Weights of a small masked image model.
Data: trained on photos of arthropod specimens (BIOSCAN-5M), 97500 training examples.
Rows from block 7 of the encoder of a small masked image model, named by matrix and row number. Rows with one number belong to one neuron. Each number is 500 + 50 x the weight over its row's rms, rounded and kept within 0 to 999. All counts start at 0. Numbers have three digits each.
After each neuron's rows are labels from the 100 images, of 14976, where the neuron reaches its highest value: "strongest on" is what is common among them. Only what is clearly more common there than usual is listed. The data: photos of arthropod specimens (BIOSCAN-5M).
# fc1: MLP up (encoder.blocks.7.mlp.fc1.weight, 2048x512), inputs 37-73
# fc2: MLP down (encoder.blocks.7.mlp.fc2.weight, 512x2048, transposed), outputs 37-73

fc1.524:579485541481539509592449519433534472509560543490441506444494497497452506512499574592582599476629520463479536489
fc2.524:437442496536407592483533524403495419469444445469528526468556537520517589461593502511455478538505509605486598626
strongest on: order Diptera

fc1.297:561485552444453478555439525392496442423476479505592513592508485548468537545467440461472510495527502459576537486
fc2.297:530486478491493448502512438545507535534440530453481514427549441547523487475481542565509628535515486483379469483
strongest on: order Coleoptera

fc1.44:563491566491496475450568466420545509436484443519556494455474481485521503430528459511536587475450447544520496539
fc2.44:467434494518461436493465490452484459498543469444498449523514505545576510590538529449463429525501582578485467482
strongest on: order Coleoptera

fc1.720:509489517449402521509458544491522497415517488440521436509478466500463542544561441456527468410454481418455482503
fc2.720:573509582478568508507488339489559527504511501598504443441509559562442465454466485539484497524525529529496524474
strongest on: order Coleoptera

fc1.676:458458471523501431515495480476479514415564490432565564532599501477436533489446533500605458549434583490535434459
fc2.676:595592463498473585566520505543494401365610525585468538497448531490518462538672535578360495483440466619564529513
strongest on: order Coleoptera

fc1.599:532542417586534469513479503483525505471528534421430531500494506484483508505648454538540561628466508611521469573
fc2.599:436486569472515511467450533561427484498565462438436508497477443525431522484454541506497505447527431565588558501
strongest on: order Coleoptera

fc1.285:426468533509591456560416515495548469466553599472428374464401504515459503580550480488431549528478521501537434487
fc2.285:509476476478473550540476464559412485467432455448498578481550511495576538420553477452517387546447411474514599494
strongest on: order Coleoptera

fc1.766:462418472433519504600391496528458560422536515526587490503496539437493507581499523516519407518527509495490507563
fc2.766:476555453552571437515548556518535481524466493557487474490447446548520522568501587497538480505502506474528479521
strongest on: order Coleoptera

fc1.546:552543510487445528449462438515420512524513523534527496438383613575467506470494594498469622480431529518519545451
fc2.546:438481467521460552494546483559492406501494462510458529551578458384557426505607410434485448573461537566484457607
strongest on: order Coleoptera

fc1.64:517513489496465519487497458476484478525427493505511511420460465464530471509547413462541389458460456450513469551
fc2.64:423535529505447542559508465544502397459570526439445514497561485475458605455457592523447508493416563570491465452
strongest on: order Lepidoptera

fc1.278:462454472605405560520462476592503518518530581470435521514548488534460553567472522466486495531467525509480494496
fc2.278:510513571490489485473586570518412413481467483438569608383467474367525459538490507559476475545563440552450534498
strongest on: order Coleoptera

fc1.63:483556498508443434580483489504546486587487469511426549469429454547465446495539421419530572375509536482523469468
fc2.63:485436478546428531407604523473478442473500522521431527565589553399495514592516516550404500487472481543511498619
strongest on: order Coleoptera

fc1.38:510547519522443534439480470486553463448410479466404444579574430461511496517468623449510525563513502527494501486
fc2.38:549457445593502493481438550514448524516574513520457504468473554646517493495540433446554482519484502520528489538
strongest on: order Coleoptera

fc1.759:573646594438564540488423459426478489499551491467485483449511497445477487504543569478523458484517488521509569504
fc2.759:491544523485497461423533536430405518501583553539503615458511552503514538450520445415461613509548493578469470499
strongest on: order Hymenoptera

fc1.553:597468569448355519552458418613524519586554525508518487588511470544541525557554545470499538502525618476596483517
fc2.553:603500453491491560483596451439439460490579466438489481434507518376453515508538509500492475515547419550444542524
strongest on: order Lepidoptera

fc1.114:483536494487567501419541560549552387543501551529493444415470511498497594531534499534409514410509504507464453460
fc2.114:492565615494396520514479484564513530537516464470482522510597365587558506500586544450566450504498506457557481525
strongest on: order Hymenoptera

fc1.460:470501530481514538607523532434494444481568547520430516494515460506496504502510474648587653530572534448483452497
fc2.460:417434523469545547575515492510482453471494498410542548421501473531520530455511495374400541548565545502459483546
strongest on: order Diptera

fc1.187:397486430483478578532421497473468515488543542432483560539440526418484519433455445478464477446498545469494481528
fc2.187:589490537521506471440567537535487474505452439449449438455547441491547506479553484456465532507423435475600550404
strongest on: order Coleoptera

fc1.242:541634447465402470501443497489560414524423525466356488444477487505552428506456538501467378522462591497523556469
fc2.242:516523553482441438508445520484556487464538535493532510558496507530438511488522530449395532530502485566586551516
strongest on: order Coleoptera

fc1.538:550639450448471607444523432466564456593502515503529529550527571453542495430525560428454540640461488474495495535
fc2.538:532542485560514414482444481540492553538643489531522426511496553595498423449475487540543534529483576452502592526
strongest on: order Coleoptera

fc1.736:603477478502496521467577483444449488444422381481480541463509542505515502575516470437536435609470540508473513521
fc2.736:392488452525522359476451490398542489549577478479484404558498529476500497490527456428444536527508506498504496507
strongest on: order Coleoptera

fc1.584:468475468482534398455463450502531503555480505471527469487525546472552445512493571488468560568565584496628524514
fc2.584:521599435502507585524499593575441455453429487498433505512518495507460469521503412417519468549417413428453479511
strongest on: order Coleoptera

fc1.671:465446476534547443473459557512456477551482527447445517499485582513381492519453479508510468565497528479516494564
fc2.671:487464511518433505545548436450525546547529582469567443589519481523527559500534599475459549431468578544522505518
strongest on: order Coleoptera

fc1.180:550532521413581520367476470459631433450526553496533429467459545478520487474426534425481461581540468572599416505
fc2.180:490506509475570547509434387481500639489462466572535492484544540621492446479488497490500492530522511459492529460
strongest on: order Coleoptera

fc1.81:470453486450573482458552462397542503570578484419555468507561513503377549514495509555512429490627498469551375453
fc2.81:512453516565518569528537461525530544461458524556496508527454464359595545511491546463504552453428637582466585535
strongest on: order Coleoptera

fc1.35:597504447515543594487437461389469481553463531641541446466566492524434574522542617486462501451517434503532554424
fc2.35:428612558624492579542554474513480504521564395518525510569487620532540474407464496529473517489414417485506469598
strongest on: order Hymenoptera

fc1.317:516441530552550539503479539523492525466550583432468542496476469506526513516459609543428518450570553498454445553
fc2.317:547511541399479512486535445580523450454539528454543414433504466508577544446487496528489502535514503562530508415
strongest on: order Coleoptera

fc1.369:558486494460395515465570474559531471456508553456505436535463516499472498487480450533487504480464520560496496513
fc2.369:531507445565554443525499525406455524524467554459530542409535399521473425594553504558560526472592545581467495559
strongest on: order Diptera

fc1.140:522532424500584504474507450473501543455564452536531550580491460561548389557470443516446447556503509520525566497
fc2.140:441526521505467548551496415397507507423516499418506440525493543467497609550368547500544564554488459477495550465
strongest on: order Coleoptera

fc1.466:460474578511498475448519531464431493418463530521501533499565522471520426551481554473455371476392444512515489523
fc2.466:535552447472562467500530459433468562561542504533503452513437541523485558457550443478457539556495502437498541501
strongest on: order Coleoptera

fc1.611:532437574596522435523429523448440522499504390482528512477553507529430453417567496503454547560469567522468552604
fc2.611:483546445539459570489561471406650454534507611531553518517579464490615464495536498538560461556570517564549426534
strongest on: order Lepidoptera

fc1.89:503530488468574468432527478462439510432630506485437539556573474481575559448522650544508487508507565563467512480
fc2.89:450534528447496486558537476469526438516586525452539487510467433511421535467449486508462553529507414494475514514
strongest on: order Coleoptera

fc1.576:538405583548458595532442470439503512520477509445448434483430470494496457462493531467500489487495599525418502532
fc2.576:493528416527416428499551464475453492463523523551578486529574497485480512558379474563432485570473434467519569557
strongest on: order Coleoptera

fc1.121:451613439492472465456532481496489477561484581427485496430475510527502472527578448454410480510532572404485495478
fc2.121:458493535556476463576565581591585461556525484560444495498488484470472479543547503474606418511609510581529500524
strongest on: order Hymenoptera