config.yaml
loss: "mse"
encoder_bias: "qkv"
encoder_qk_norm: true
decoder_width: 256
optimizer: "muon"
nesterov: true
lr_schedule: "step"
warmup_steps: 660
Rows from block 2 of the encoder of a small masked image model, named by matrix and row number. Rows with one number belong to one neuron. Each number is 500 + 40 x the weight over its row's rms, rounded and kept within 0 to 999. All counts start at 0. Numbers have three digits each.
After each neuron's rows are labels from the 100 images, of 14976, where the neuron reaches its highest value: "top examples" is what is common among them. Only what is clearly more common there than usual is listed. The data: photos of arthropod specimens (BIOSCAN-5M). In brackets: how many of the 100.
# fc1: MLP up (encoder.blocks.2.mlp.fc1.weight, 2048x512), inputs 128-255
# fc2: MLP down (encoder.blocks.2.mlp.fc2.weight, 512x2048, transposed), outputs 128-255

fc1.707:455501505502517490497548480523484521494546512440543490485527553413456492515463519442487434512495493551499511542537440524449494523550506467488444503557507560455546470493451446560479436599529517461569482465488495484398464582447457430601553482494473586558532537451507449483454517452449476512540518473470444483564529497515456561544454455522528441467528395485507559495501429466468464512498
fc2.707:484507525494503450538459463457509491523556485405463412486570489556516447533529511470474504502484498584476483486479488461534513529466496525515531435497521477425529403505407447567462430540504537536497577472508502551463495499490466483491472467385443467525446503478543525543533482489462553440533529472489457553691473532528472439531478498513463464500482471493505501476518520463521443539529
top examples: order Coleoptera (42)

fc1.670:525429518516455503553513483492447535501435535532445485529456509485530563549536503452465451557494474518553509471506428568500485534508525502553523504508472459513491461517564478537530515519523460440514465504488494509494457556522476549507531492544562522476454493472552506574526484490477572498450525468509549409567450425475445459498442499499469436476462514467539494524526476510502543512457
fc2.670:546492427521449506520560505485531527524475491561490492521493498557456398472493528462527490507474425566506477500500522489545434467620448546393534502544510480471484522486534517518467545525492444508489575527483459521463492433451476523442438526507441567455549509428526476435514464509509616459510457525532414484485547506490523491487578509509496492432549523475453486534451524456454484480547
top examples: order Diptera (62)

fc1.500:487455516431481516433493528516517576442505523486514504462514466489516553516465514441517557504522484558510469460472599547451462442505508491551473474538457439403478462619467542497479505476571441466522566480469527518474552517533507458536514480476457511463509488538578466539510564475482515445505530485509477502592484516553555496489520525498478508441460468541528588460483447523450509542567
fc2.500:486511485494424539487486469465503514474520527414549529500596518544516458496509508530465429480515461543520511585544471417482407415462470552514472471522464507443458510526513544528485460517487460534553459572515445439517513519553510505469426447472497522555408530505480571574498528515482571524474464427506430499466534484513436460523523461542473503528488444501470532498477441498507491454544
top examples: order Coleoptera (39)

fc1.541:526516497473539480517492499483462568505434500517534505518492534426531486404491484450504460507477510567486474534537517454535544511465510529512456533461483394455438449468535550517516516457475481470480487537481469432466469501538547475418545547516457510539515469473485454472486527497469504527449472471444529549455430464519427480532500494526499468545563605511489534497487392588510476483509
fc2.541:430440493461522508554500478524524481521549611498574502466491487433488414432419495469521456512501502469558556460510476513459522535497527486547500530477466485500560532488553529475469438516524538524508566581504498445462502449464539513511462481563585502494503553490535495524500532492520400407576524530500508426472538463502504466556429451505501536507449449460494455518521485483414534542535
top examples: order Hemiptera (29)

fc1.595:552537532484478559452450482500485453444454492531513542411501455505455554578474477529509540536542495490499535461453577547539510566530493522487537527479556510509471641495487526479526572433526539526538445492489467529495565450445498447480521482593505514507537516463506481478530465488547448535483551523530528507481464516596554489549527487526500542465531549497427496457540494521459545496505
fc2.595:518572511528468468466414471512444433454552575522454511425468463444423495430510556443491466454498429490502512479527469470483422545512504471545508469477506522464443564541489521471540561508494522473488403513498475508514411526478601486484487517489523483429500476502515464459459548539524510508536565490512528519373502495498489578543436499534543497502546430421435561454568478485492581505469
top examples: order Hymenoptera (41)

fc1.231:478442508537550510482498436463527486466543519474485439545461502542401494452547510473459550524475528437424562452498516536523524488503441523457420454474511441421457485471488481513481514539521518540434514496519553517411466510445441452535554521516537534482470518551497469503523476567474522494459514491417511475528447541534516528562501496548482449401478438428507492502421474560436526494508
fc2.231:518507452536525396482520595430490468452478499499579444517495476518462489498490533461540529514484506511507581504522424546465516496502502435526484490631518527476478516518552469466527508431558481552490452472476492583479530551500555489467453486546471507536560490534504473499513522503574491503556439554590470515489490500442500497518429520514471481496460488461538465439508499518469536493480
top examples: order Hymenoptera (45)

fc1.23:382532542457524403511493439491466516494449555472514444476481516533515497562488532510542551581484525470535507481504435559468449524543533443478453425476509507536516476541429521493491553514543484540525557502493497478520475554532498483440538575543433495493532562498547512554450444471591439501551499462559453494457526523478510533524495486512413475503462525441468418453518521510479541452468
fc2.23:459511497488485480448515482546439508395539545529531399462512558495445494519537514459543478421546438512521513478471374454486452526496452523505510413518573517504492450477475488482555453475533473522512439502545505452450420521443488508458444544474406489531499458523524500450520503451525504514536563545445500483487518489492550455509430503473508397518493473401477537524544544527468472476492
top examples: order Hymenoptera (50)

fc1.196:450520477500489492493529486447523463522530549440536454397523501502443482521500558485520500503507541556438477543502443509467579522552512488548424456536473548489490460527478480467541387556512477492510560558468529484456502530440480477556497517475500513555543558490493390524527514486415512528454455499421471442493505524452464473472433508488493418479557397480551483506419352502503528477580
fc2.196:480515452480487466531468485488541480523573538471539602573634499532469478550522470520467529515502522525552490526526492476501486521479561511443496434517500491426482456540464532541391470538491440497532518499530482570459462507523505440536479486417467539562476462527499565484595492461455612409485567467500457488613471488508508461560490503557500457463489436523503523531485484493439478509495
top examples: order Coleoptera (53)

fc1.395:543480435493492582490507507487482520521528484505536467541502515456466462475576534461531494451431531496490502481387414480496516560539492477539526549491492519549493515540547494509490447458461489536463386457548461503561533517494501474480482419498433492537596441595475563561512521495521593474492500557494497494463493497563479472477507527534522549485573537507515510473519563540514467520515
fc2.395:508462555527433484464463517485511541459559519522490518540488506505461508608489545486525443544554485444511433430525484466491546459512498523477514506492487500476464494491533518420510536484477593491539508522551541472548523431511523538516431425514477517517475486602523509483504491514508510493515522504418510494517499535533527540477501546429549437452499431474520457581494489463444466465443
top examples: order Coleoptera (40)

fc1.613:508525401505497498435504381456476568500486477471516479472456538534554533561538495428533441501515545405470477566529555516500552470445453548558534526456504456531480526508550454483451475503506495485551475476520484504542490468454478515479494493582490565496500399499478504450562491498489473557543506518590518557484495548504523470545524519507466552477442508482490512515501483470526516498429
fc2.613:456413459448440416441563566517466489528510533531443554538505425502520442505504524493513488503514474526521496461522548526534485498515531476471473521454524482447501548520494481480495421504462497458494428479465425441576587452493525569469522490482446514478565471471485457516523573488495430503571458508483466489410589565474521491467499482503542566525451398521428531493420478500495513517468
top examples: order Hymenoptera (43)

fc1.362:538418500448479476464410480462565456462453479533482481460495508445565499511511596510497533540511548535468453517487506503529472491548555489544481528506486540542506501506381442573480444538457476495454522450493541463422493475473562456463464578513509441476501539517558520476498488525533495527489510506507545490454468495533504411452529521472582480564550530506453479495440464541480463491436
fc2.362:519425470569489526482497522470490511439476474440562489574462451447408541455462435535553474481470490465480499584491583467528524492566544563434603506503472492512511436493459623488557478502509460552485438521478496514496487500489548529508541454508455488450465498460442515490487521550523544491508530572480515522430521511496493499526528481457542494509489537441484505537479522521452488501414
top examples: order Coleoptera (36)

fc1.487:454504460607579466466437503466528463501447507415497517515471520462456537549514478474486584513493399465476471591457550429439550503482494491467457453450521509541429472496509449514555508539546543475529541418563491466603478512534562520471438512516485546457487526502522489526543448539491538542435454514495465558487454564549481478476487524532540481500454544475547437508447469527523546464458
fc2.487:541412500429557509505440540464496558442540506535465542538524466536493483506496477515452499499484536535484504521482442596517459451565519489488545606523506493514487433454511519498584470463489501431532466562485459480528512448434481520478588456488417528546523437479494533499528517488565460452498441492462541498555483507459517528459517524571516470578451480532477561510453513530529536516463
top examples: order Hemiptera (37)

fc1.659:485496574457521424534524546541510582475479508485474460547483521498456507432455528467486509438555598489477537534533502417507517498523523529501530511502504504509511521511444583539451518446602476535505452520492524502563596592535516568416493490481491470461463414500467490491548517484485570495482521550563493499499490491548369468516513516496542536538508523526515533427518467513422532485478
fc2.659:484493435461462518485477513524509442486510439511482443488506467473519498572531481560511574489480518517454512539556495571536480528486569480463502444526496520541441533525573528443479520611461522522527489460514488544534505466525505459528485481422542498442551438472495513520486470512498559574475481552481459523509456586542628531468488494524520563561530431508547499494465526509531471512498
top examples: order Hemiptera (30)

fc1.747:544532504504469508466501479537528407454529493476476493501493532438518476453527518482471462486483475528491405555466547495498485528550514555511527556507618558497480427471586490501517434503485463430506438558479465549466424442441508453493529473408572481517513473483525482491543509537551558483494517512458556505551494558438555533520521501466448468541535509506497575508491530488545531464543
fc2.747:437508548527515506488532502551510483525490462479492603475520474560448406524512500499414425457495432491443504524496529479510504543468510538505471472568524468498458439435518518489571531525462474516512455566565447494529544515554518467486512472441510537497508517492474511461488579454413449437504463580504453464481475482486531479454449463529430449500497487490523514433500517415519522492425
top examples: order Diptera (67)

fc1.162:475495472518503545563546386540510544526532547523445446562503509471478559521535522506475463413468486499458500482534588462519463575531515538545498551458468548484457472470515595496572559562554471407535551538497545531496548503507527457530516484438506458446485529515471489527437439459512543549556484463482532528509551474494521561516453553461542470477533515449468425494482487550462498536505
fc2.162:460484516533529496497440531566490467457487489472459506566487461480545459461491528472464490532529480452474496498495463424473419526503524533541519472523526504431600492501498490461500509465468451457516485526539482487513501439534496481461513513520447539429479500556489508557479487568452536438513543514521421515534517487475465532505476518537503480481554508555562505489501571505469571500486
top examples: order Diptera (63)

fc1.635:474534470448480479450468509465519559475575573440472538466492542432464521542508502479504498586511520494556469515457505486451467509493546465465538473492492460489523468512516535589521468493531415436461488501457498521471522436593512537554416499447514474549583547477528450538483551462521536533471448458530430519502392478509586493475475452512463522488481448539480547532477478496499511499576
fc2.635:505486519432486507515557510502515563537516565447546517479498524475578510580499537496519539509508483493482564618555483442438535473509431571525461437538491474469490448536510480482501454510455520515516529473509478525522511524458522542508486515441482533501479570489486497474587537478427531524453555441509516488474529517559520414518413474500446494502454452489526497513540497450550471510496
top examples: order Lepidoptera (25)

fc1.275:467530545486548502449473391493601535557546497534528568487484566527508541458544476477437490502520447496496503479507504509534563524530519429509478608482537413481515485505493481454491492506468498511478522546572459498501527491483423503460489548453477535572529527472459450492566547507497557509447525483564501447501472561459478462477467568525491543469516494566501541468490497440463569503473
fc2.275:434514480529531507466547540422437504516472458466458364471540501547532554504546470548555547484498496465477538474498531530528507555425495469502481455548538440549456508517574573476467412509561570532511468451383460557550526527491413438510547466466484479513489503491451415449504424467540488510525501521489448491452559454512453519488563484497521443496541565527504519442498492545562464433496
top examples: order Hemiptera (42)

fc1.53:554450497471531519603439461486497502568494455535483545522515478534580506461492479565463519473439500464481552563539458482434510580481529487445428461459420542502511516507474515475454480448526522455607472465515537471504494485531562501459441477515552476508580464553542454519518488520570500542556482535496566500428488468462544490523546538452480495429509522435479490521445538484564467509505
fc2.53:517390503520517496473512550470515419513545483490532446495498507519479523535522530538380592549507515553474457466494511521529476395558524436456522446495539535468474515553541456530535519507511579540531541519510546527553407474475508490516580502487495543557532489573479482499538433445536496518494509537545530448496450482467489452463483422493440458506522433507463539505547557483434460532458
top examples: order Coleoptera (36)

fc1.15:460456514479542518478489496495436498534455471487563534464513587529483516508413487540535529470554520539476512460524465483512541516524527459506447562531540500531384528505520506480478411570501512441514485478557540517477532473500517477474524528496491495487480481487519404460474515436533456510501479508416496489420494492559505467529466461514435568537479497549488521511480466537565525513450
fc2.15:536542432502522465447475547537471487458518501525473472534511452507503524536469472469427545486525537466542473499464536509409505478515554504523550370543507470492547474484480484525549536454526486545472553466473513465497505534481542496518530520528425557500497455547492465540490458507491500487572539553523490433552565506553457511500556431541506512537453460541520586492478546531417518547495
top examples: order Hymenoptera (44)

fc1.473:405489498472528488530433522550492552516515493439512452532525535476526499493521501567505455438525417488485442504565502440468514425601417524448480478486535525484545449507495493423468474502510516422545507556526461417413524565499546420500522459471521521486457543540482561503496461487393527456477434543492527507527528485498432512452475467508526457485522482468512478411525475468570530492510
fc2.473:375479470469482570525523493561533485527486401426530462532545423489461560470539496479515417454567373414389538547527530474540511454551559496535492547485473518459498446497510423456472490461482527535530515467549401476495451447538530431470529520513495513458466579440517483526437450529460562449544474495533552471606571534486501464420483487520567492533546455589509495505492504487536503475479
top examples: order Diptera (74)

fc1.303:572539463545513438458470492469475470527540503521466527493502496472514527399466466414463507467492484470517584396573446524532460437516516556517515502476461526468537494552483496483505489505531491500487502474515449468403495446468570476493519558482478574566478503466431494508452586465499492495579547530526486482574483530552434507518473452452539519476496477500527571452495521466518467535495
fc2.303:544505559455531476512495487540536501494505566496467548578467477488469458549477533513550576548468492537535475432563522503440499496464484543489496574545508495523541450511468478506498495500581459463538536506430551505523413550527498558472452449530499570480498509466497504556518473533447532464506423506526493598515545461525575577567492475487474491509575506489515523485538567477461458452460
top examples: order Coleoptera (38)

fc1.324:564496467435471493476492548478552464512525541545460442509520447484538555580465527529565473530468520486526513516498545544481506547546497526565515531441545552520525427463473511500471516438443540499482536502551511542507432425567512454560514488470479502507471465548556547490566511534436449406542496482542524506420497435397528500517480456513443492532502527491541481483514498612405431397498
fc2.324:518505392476509454464573485510536485537580514479582529525486519492439491518415438471502473486475597492546557529485447518459492524460549530531475501523487532576508480457525552503488534501514479525485537538494501500527557504419620486555494501474508504439529459536517540514555570510521487393517573467426471570469543474504442512495512490458525509469521495523501512524482509518559536541522
top examples: order Coleoptera (45)

fc1.37:519481482509469488446431511519507533539539477539524483505500488576514517465508505489471540487506522428514502505479487432528437554524487504510521535504462512423470542462478561544521476573538510518534523484459506515538487473555503578538486518483535497445520513524438565471447513354560555514566522445481577487499484541592615477489416485548503609487547537458522438455431496577484429520503
fc2.37:526402493474495509555503473543568519413444491566473423515490485494534557436461480530509501468527524552453395506509469520551483517427447509522558542501505487488555582618482447463467597487459517505462479572463556500596520443488499545466505501479515489446494542492466492496502484623419484576504573450579467460517499499427468591474584536508528467466518579561506556577526489437579493510546
top examples: order Diptera (60)

fc1.488:516511518539503473507517526567473486516535462441520447502527425472466577421485486478597532484562429489543475428513458473549430488483509522558415454453398441550535499441524545462483531481531519498523468467438429518549434533492480493518485470478516495538537483544521526517501475407528550425437491522456465527478500514432517475471465532577492538552480541524532487520490528539443551466546
fc2.488:491534405446529493504496494506468521484490425448465493457530461463545512523443459528433502538450412476518524470473493500458468522484529512462470495479495466488497476539482469512511530458479501478547509504533467512452608436563626548505519481569462479504562453466494520452484456523537528486472560483494496482510508531495544495469545578469543441538489484496480460453484553512542516487553
top examples: order Coleoptera (51)

fc1.646:514516571416560480496512421510480515452462496503483512403523568522441508511423448432498475514500505512501504495428496501542531530586618490456499438432510450468524579482440572538474531544476536513506481518478414470513479463423467505469512447429523554550564530455512489516496466415509444588503500518552484460531487544511521461472464490528464506474473569480520460451516516538472482575487
fc2.646:503502476500485476463459478489493505484548501472493503465509513540417502478572533472525428534429466522518536464472523431511569576525536488513502438449520504593499492523461511513537534454498468528446506489531532476476490564486516522455517549539529542476570473552531440467458551508509432494493596459455427513428470511506435542587501522537448502473447536452439499534551454531440529495518
top examples: order Hymenoptera (57)

fc1.6:531492481457516556471530546504475454460569524494463423502470473515501499572549428545465476475524539452597388451527482513481527472554453463507511535550504537448562535474507512542474529568472503494497470454498546453507557511521465432453502482473539523483517496501547521530521437489524479484541526507503493479521509476467574496560557502424448542509460519528501555536522490485554460538480
fc2.6:523427494590431543454583477505513454530467507574537587549523532520484435509451557464548502486443455513502488496561563501502476451441505527548463480485465496486406477537545553515570477494474490524535513508442547532510469458431464557558471470498445479544434470494530524544471598487455484558547553509389485516522559528475442486511454601514448469469499466525445492516476492484487555541449
top examples: order Hemiptera (33)

fc1.36:529464516485513488539532443508586483530454466552451589536498544484521430435525466532518451473478481436566524555516526445537508462500562417532495529522560470515521542550444570462455469481499546498523521515488496426487509441503465437500525508538462479518485547488504476615527505525512523428511476546521501459488453517523465477549453461491532504533462448501561456463565471494467473483498
fc2.36:420460432571433479405531472489560514524519514587475503448477480487520561510475567478472516553509492515545484477491502471469477505483462524513531559515473539528477433423486556512535500497502502539515487596584554484489517515515475585456470502449492480524525459563518568447494504444526481491516458567525583566525495558511503522554511499495509410515441498496435515472464499567448572469576
top examples: order Hemiptera (37)

fc1.456:480544482527512463495484520529504530508543537452519555471525529481489477523496487576507473471481537479514509596467499529551512484502472498501453479572472583502509495477475389446502498425538556500488470526519555541467493516603530534513518475499427485495465509561489488475556504499541532575522505464526498503479392503573539461487504535466526530498489399542513529585368461506505445495475
fc2.456:488436474423506480440533487501482566432461492501481520470523510473490552523494468526506503556467539479498451476430500493476430508492501475534565506465546500504477559485476469495498571483487526541484464562395470510566472519498544506496481505584494454430520552511463449519515443555536477452541441452498512520532495460532513568480490509580492502502412547469531519520520493426485480439528
top examples: order Coleoptera (44)

fc1.129:580415452478592480478500496542470438545518532561543437444452464480523479418458514551552498458566504514549518510559504478468503496471495530535461476537441540455443423522531407476493461479466525528488412487488478499424520538459501512446502470489484476507518511501506517496490461569501530570502513444485503492556491537574448450523500511551456533499518505456481538518537444523485531562421
fc2.129:426470529469534537512532520432512552505471515472514487520479497471468484522462507429507510493462508507495494426355568451486423479427513550463523578464476443540597506454510559511467610481568414545499573551484491540569536540552488506487466464533515544483519487489457501421464517476499495430473479556510504552445484422449484535490527506500512537425520510579489447522520567510499467422450
top examples: order Coleoptera (39)

fc1.511:527519564515466490516478525582483575571442486477540534513489504520484591581521562505507496476503488471505526391538477564491545518488542506467492516534470518462495436466534574467521508525484495554482461590556531470421519483508431463509441526515477470540509466571548524388417499474486433461447465522518463529421447476523520430560576527580491524429519456484532504525461522520507502533501
fc2.511:528537488541621567493462552457426515431543540483546512511544471472518516486487488474521536545418480484444535424454537486557525519492526507529518591492580512470525476421514490537509520509483574516511442496539535477504521449546524500505483508510496469532528533466560521582473493516411505530526612564578450469470477527489453480521528429551493561469517431519524503485517563599512421521510
top examples: order Hymenoptera (43)

fc1.206:546454544445496508461507597487537494517514517463476454550499565468585535511506567511599452560548527563480466557534408519543512465569487541543459463470475460563533463502482556580486511473501543506543496518526543450480503445464480533510524535472527530444486515537529448455454476494503515450589507399470554508516510551496462513502542554469503477514579486574498517461505510507542529558506
fc2.206:486483520473503524597465463520478479499505515575391435483496508467474499544448465495592481469491483501515479480542496498469488545435512459490489415530493510524472526589489486541466515502465492492459487483502514507513463551537492500488452566516504555519436499512504532553487501457478472483448424506557535487458436546538507491504461522533561490513496557475493465585500488544569459504478
top examples: order Lepidoptera (32)

fc1.350:482499481450562605457446501555504532511538544437518519500479482444472656507478575412511541541489547488527433450480465396457465501582525500558475507456521420541460490491559532582510528469469495532479484536541468484458491471471503467511473495430484541496488467520560465477455467542512552489579547501540577558526529498527494489481513520495527565437603433468481513519476455505508522469567
fc2.350:508544491490480549490452534524432488479512509531442449519532520520515486489532508558497494506515534446576539501497536491449506498501537502543465419517504466542514513525510523495432547481475515559504464511575480460595546531495556602453526518523507504465479589453505545520431430486466454468488548514535492463508508500520529439509492545526471399501571530502550484529502497551497488549550
top examples: order Lepidoptera (32)

fc1.578:431407579515547528521471399602521518530487533490504540510502484508476503549568464525478457475551452541467501494494490418491467486581485533526557493426516546490504474500477501412477496533515479460482477490490475529494510510443492425533491388491516468449446564524507552507461464479515487452466367555489514446551529533475470542496512505501508412507507554530480478527538526530454495454483
fc2.578:484481536506499592559500558514526516505491456435514500521553475515544560456536495501535469457566462477488499517493485462594476543528536571495400471487492467499506477428474437447489509582468570517551488478525458464459483510534547450450519481453506540509487485520432478536478453514463438473533465533538474466538570535498484516485424506479456548557527494622541467436586603486487498502495
top examples: order Diptera (74)

fc1.551:506551539498504479498493449544498448512517545467440495505450486423457519521453437470424483489519462478570522505538542506489556498513502448556563444449444517488587535570563539601477492510452542415465472472455532522511503473467508474390430518483512529424552441523570466524512429474467566529504484485555472523489556523437428434511544416533487525488525470499484489496485545549479518529454
fc2.551:460517478457510518465454559471484543482484573544545485499533444521489473452525521452502478490514560528505438475514504516503531433518469468535488548509503499498504526501491571444456451473515524447502544496435519477543442492579473503521491516455500466467510570529476492527510521525476437447506445486424470569490530459510497550524592502545601461534504502533558525466467544465582478530484
top examples: order Coleoptera (36)

fc1.270:485498485575448460554521509521481484519511610476494477559473576462522469513519489532479468440599481566545502527506379478441457485508500451599495511537504612510504498511523540578508505531539499538498536494512490501530542510496499525495529571514586540513470516442560396484470497462483516520539515437560530535544531473511503518480422572464499505505485488450490503474543530463534486401495
fc2.270:486558400536494524454497485506552509492432526568449552485523445444484504449452457463469547513484461584516541522501509565497467479485517556455503649400475502507478506444517575481446440420533486526571452467526435524481555481530500595480536532556555396497485539465461434478486495468514457518504442528450525439566443457431590463502485477471454490535517498536537560504507536479526449531612
top examples: order Lepidoptera (30)

fc1.440:545552426505547520446551490541505526422475505510511447476477523444555389505516457479498557498506505460462504411415546507460458490528488417484448453495516525490549535470504467489417466390498442442541545436501504501498524577498486477508460472551434504527495494535554475548466478453439505585539522569511510460563437489500488506429482502497510513529491446436553463491547461565487484493509
fc2.440:546463599513500526521525429504510468597451541601429418511531525431526514550531483410437478476475540490385421452480524488548474519512599421492540472515456507500466517481519440567423469539466546466457528526492543549502479464518534493501528533474476492476533496484531510428539478544544575481419498482537566481531483490572503502524556490521601542530541493441535495514489514532447486493499
top examples: order Coleoptera (39)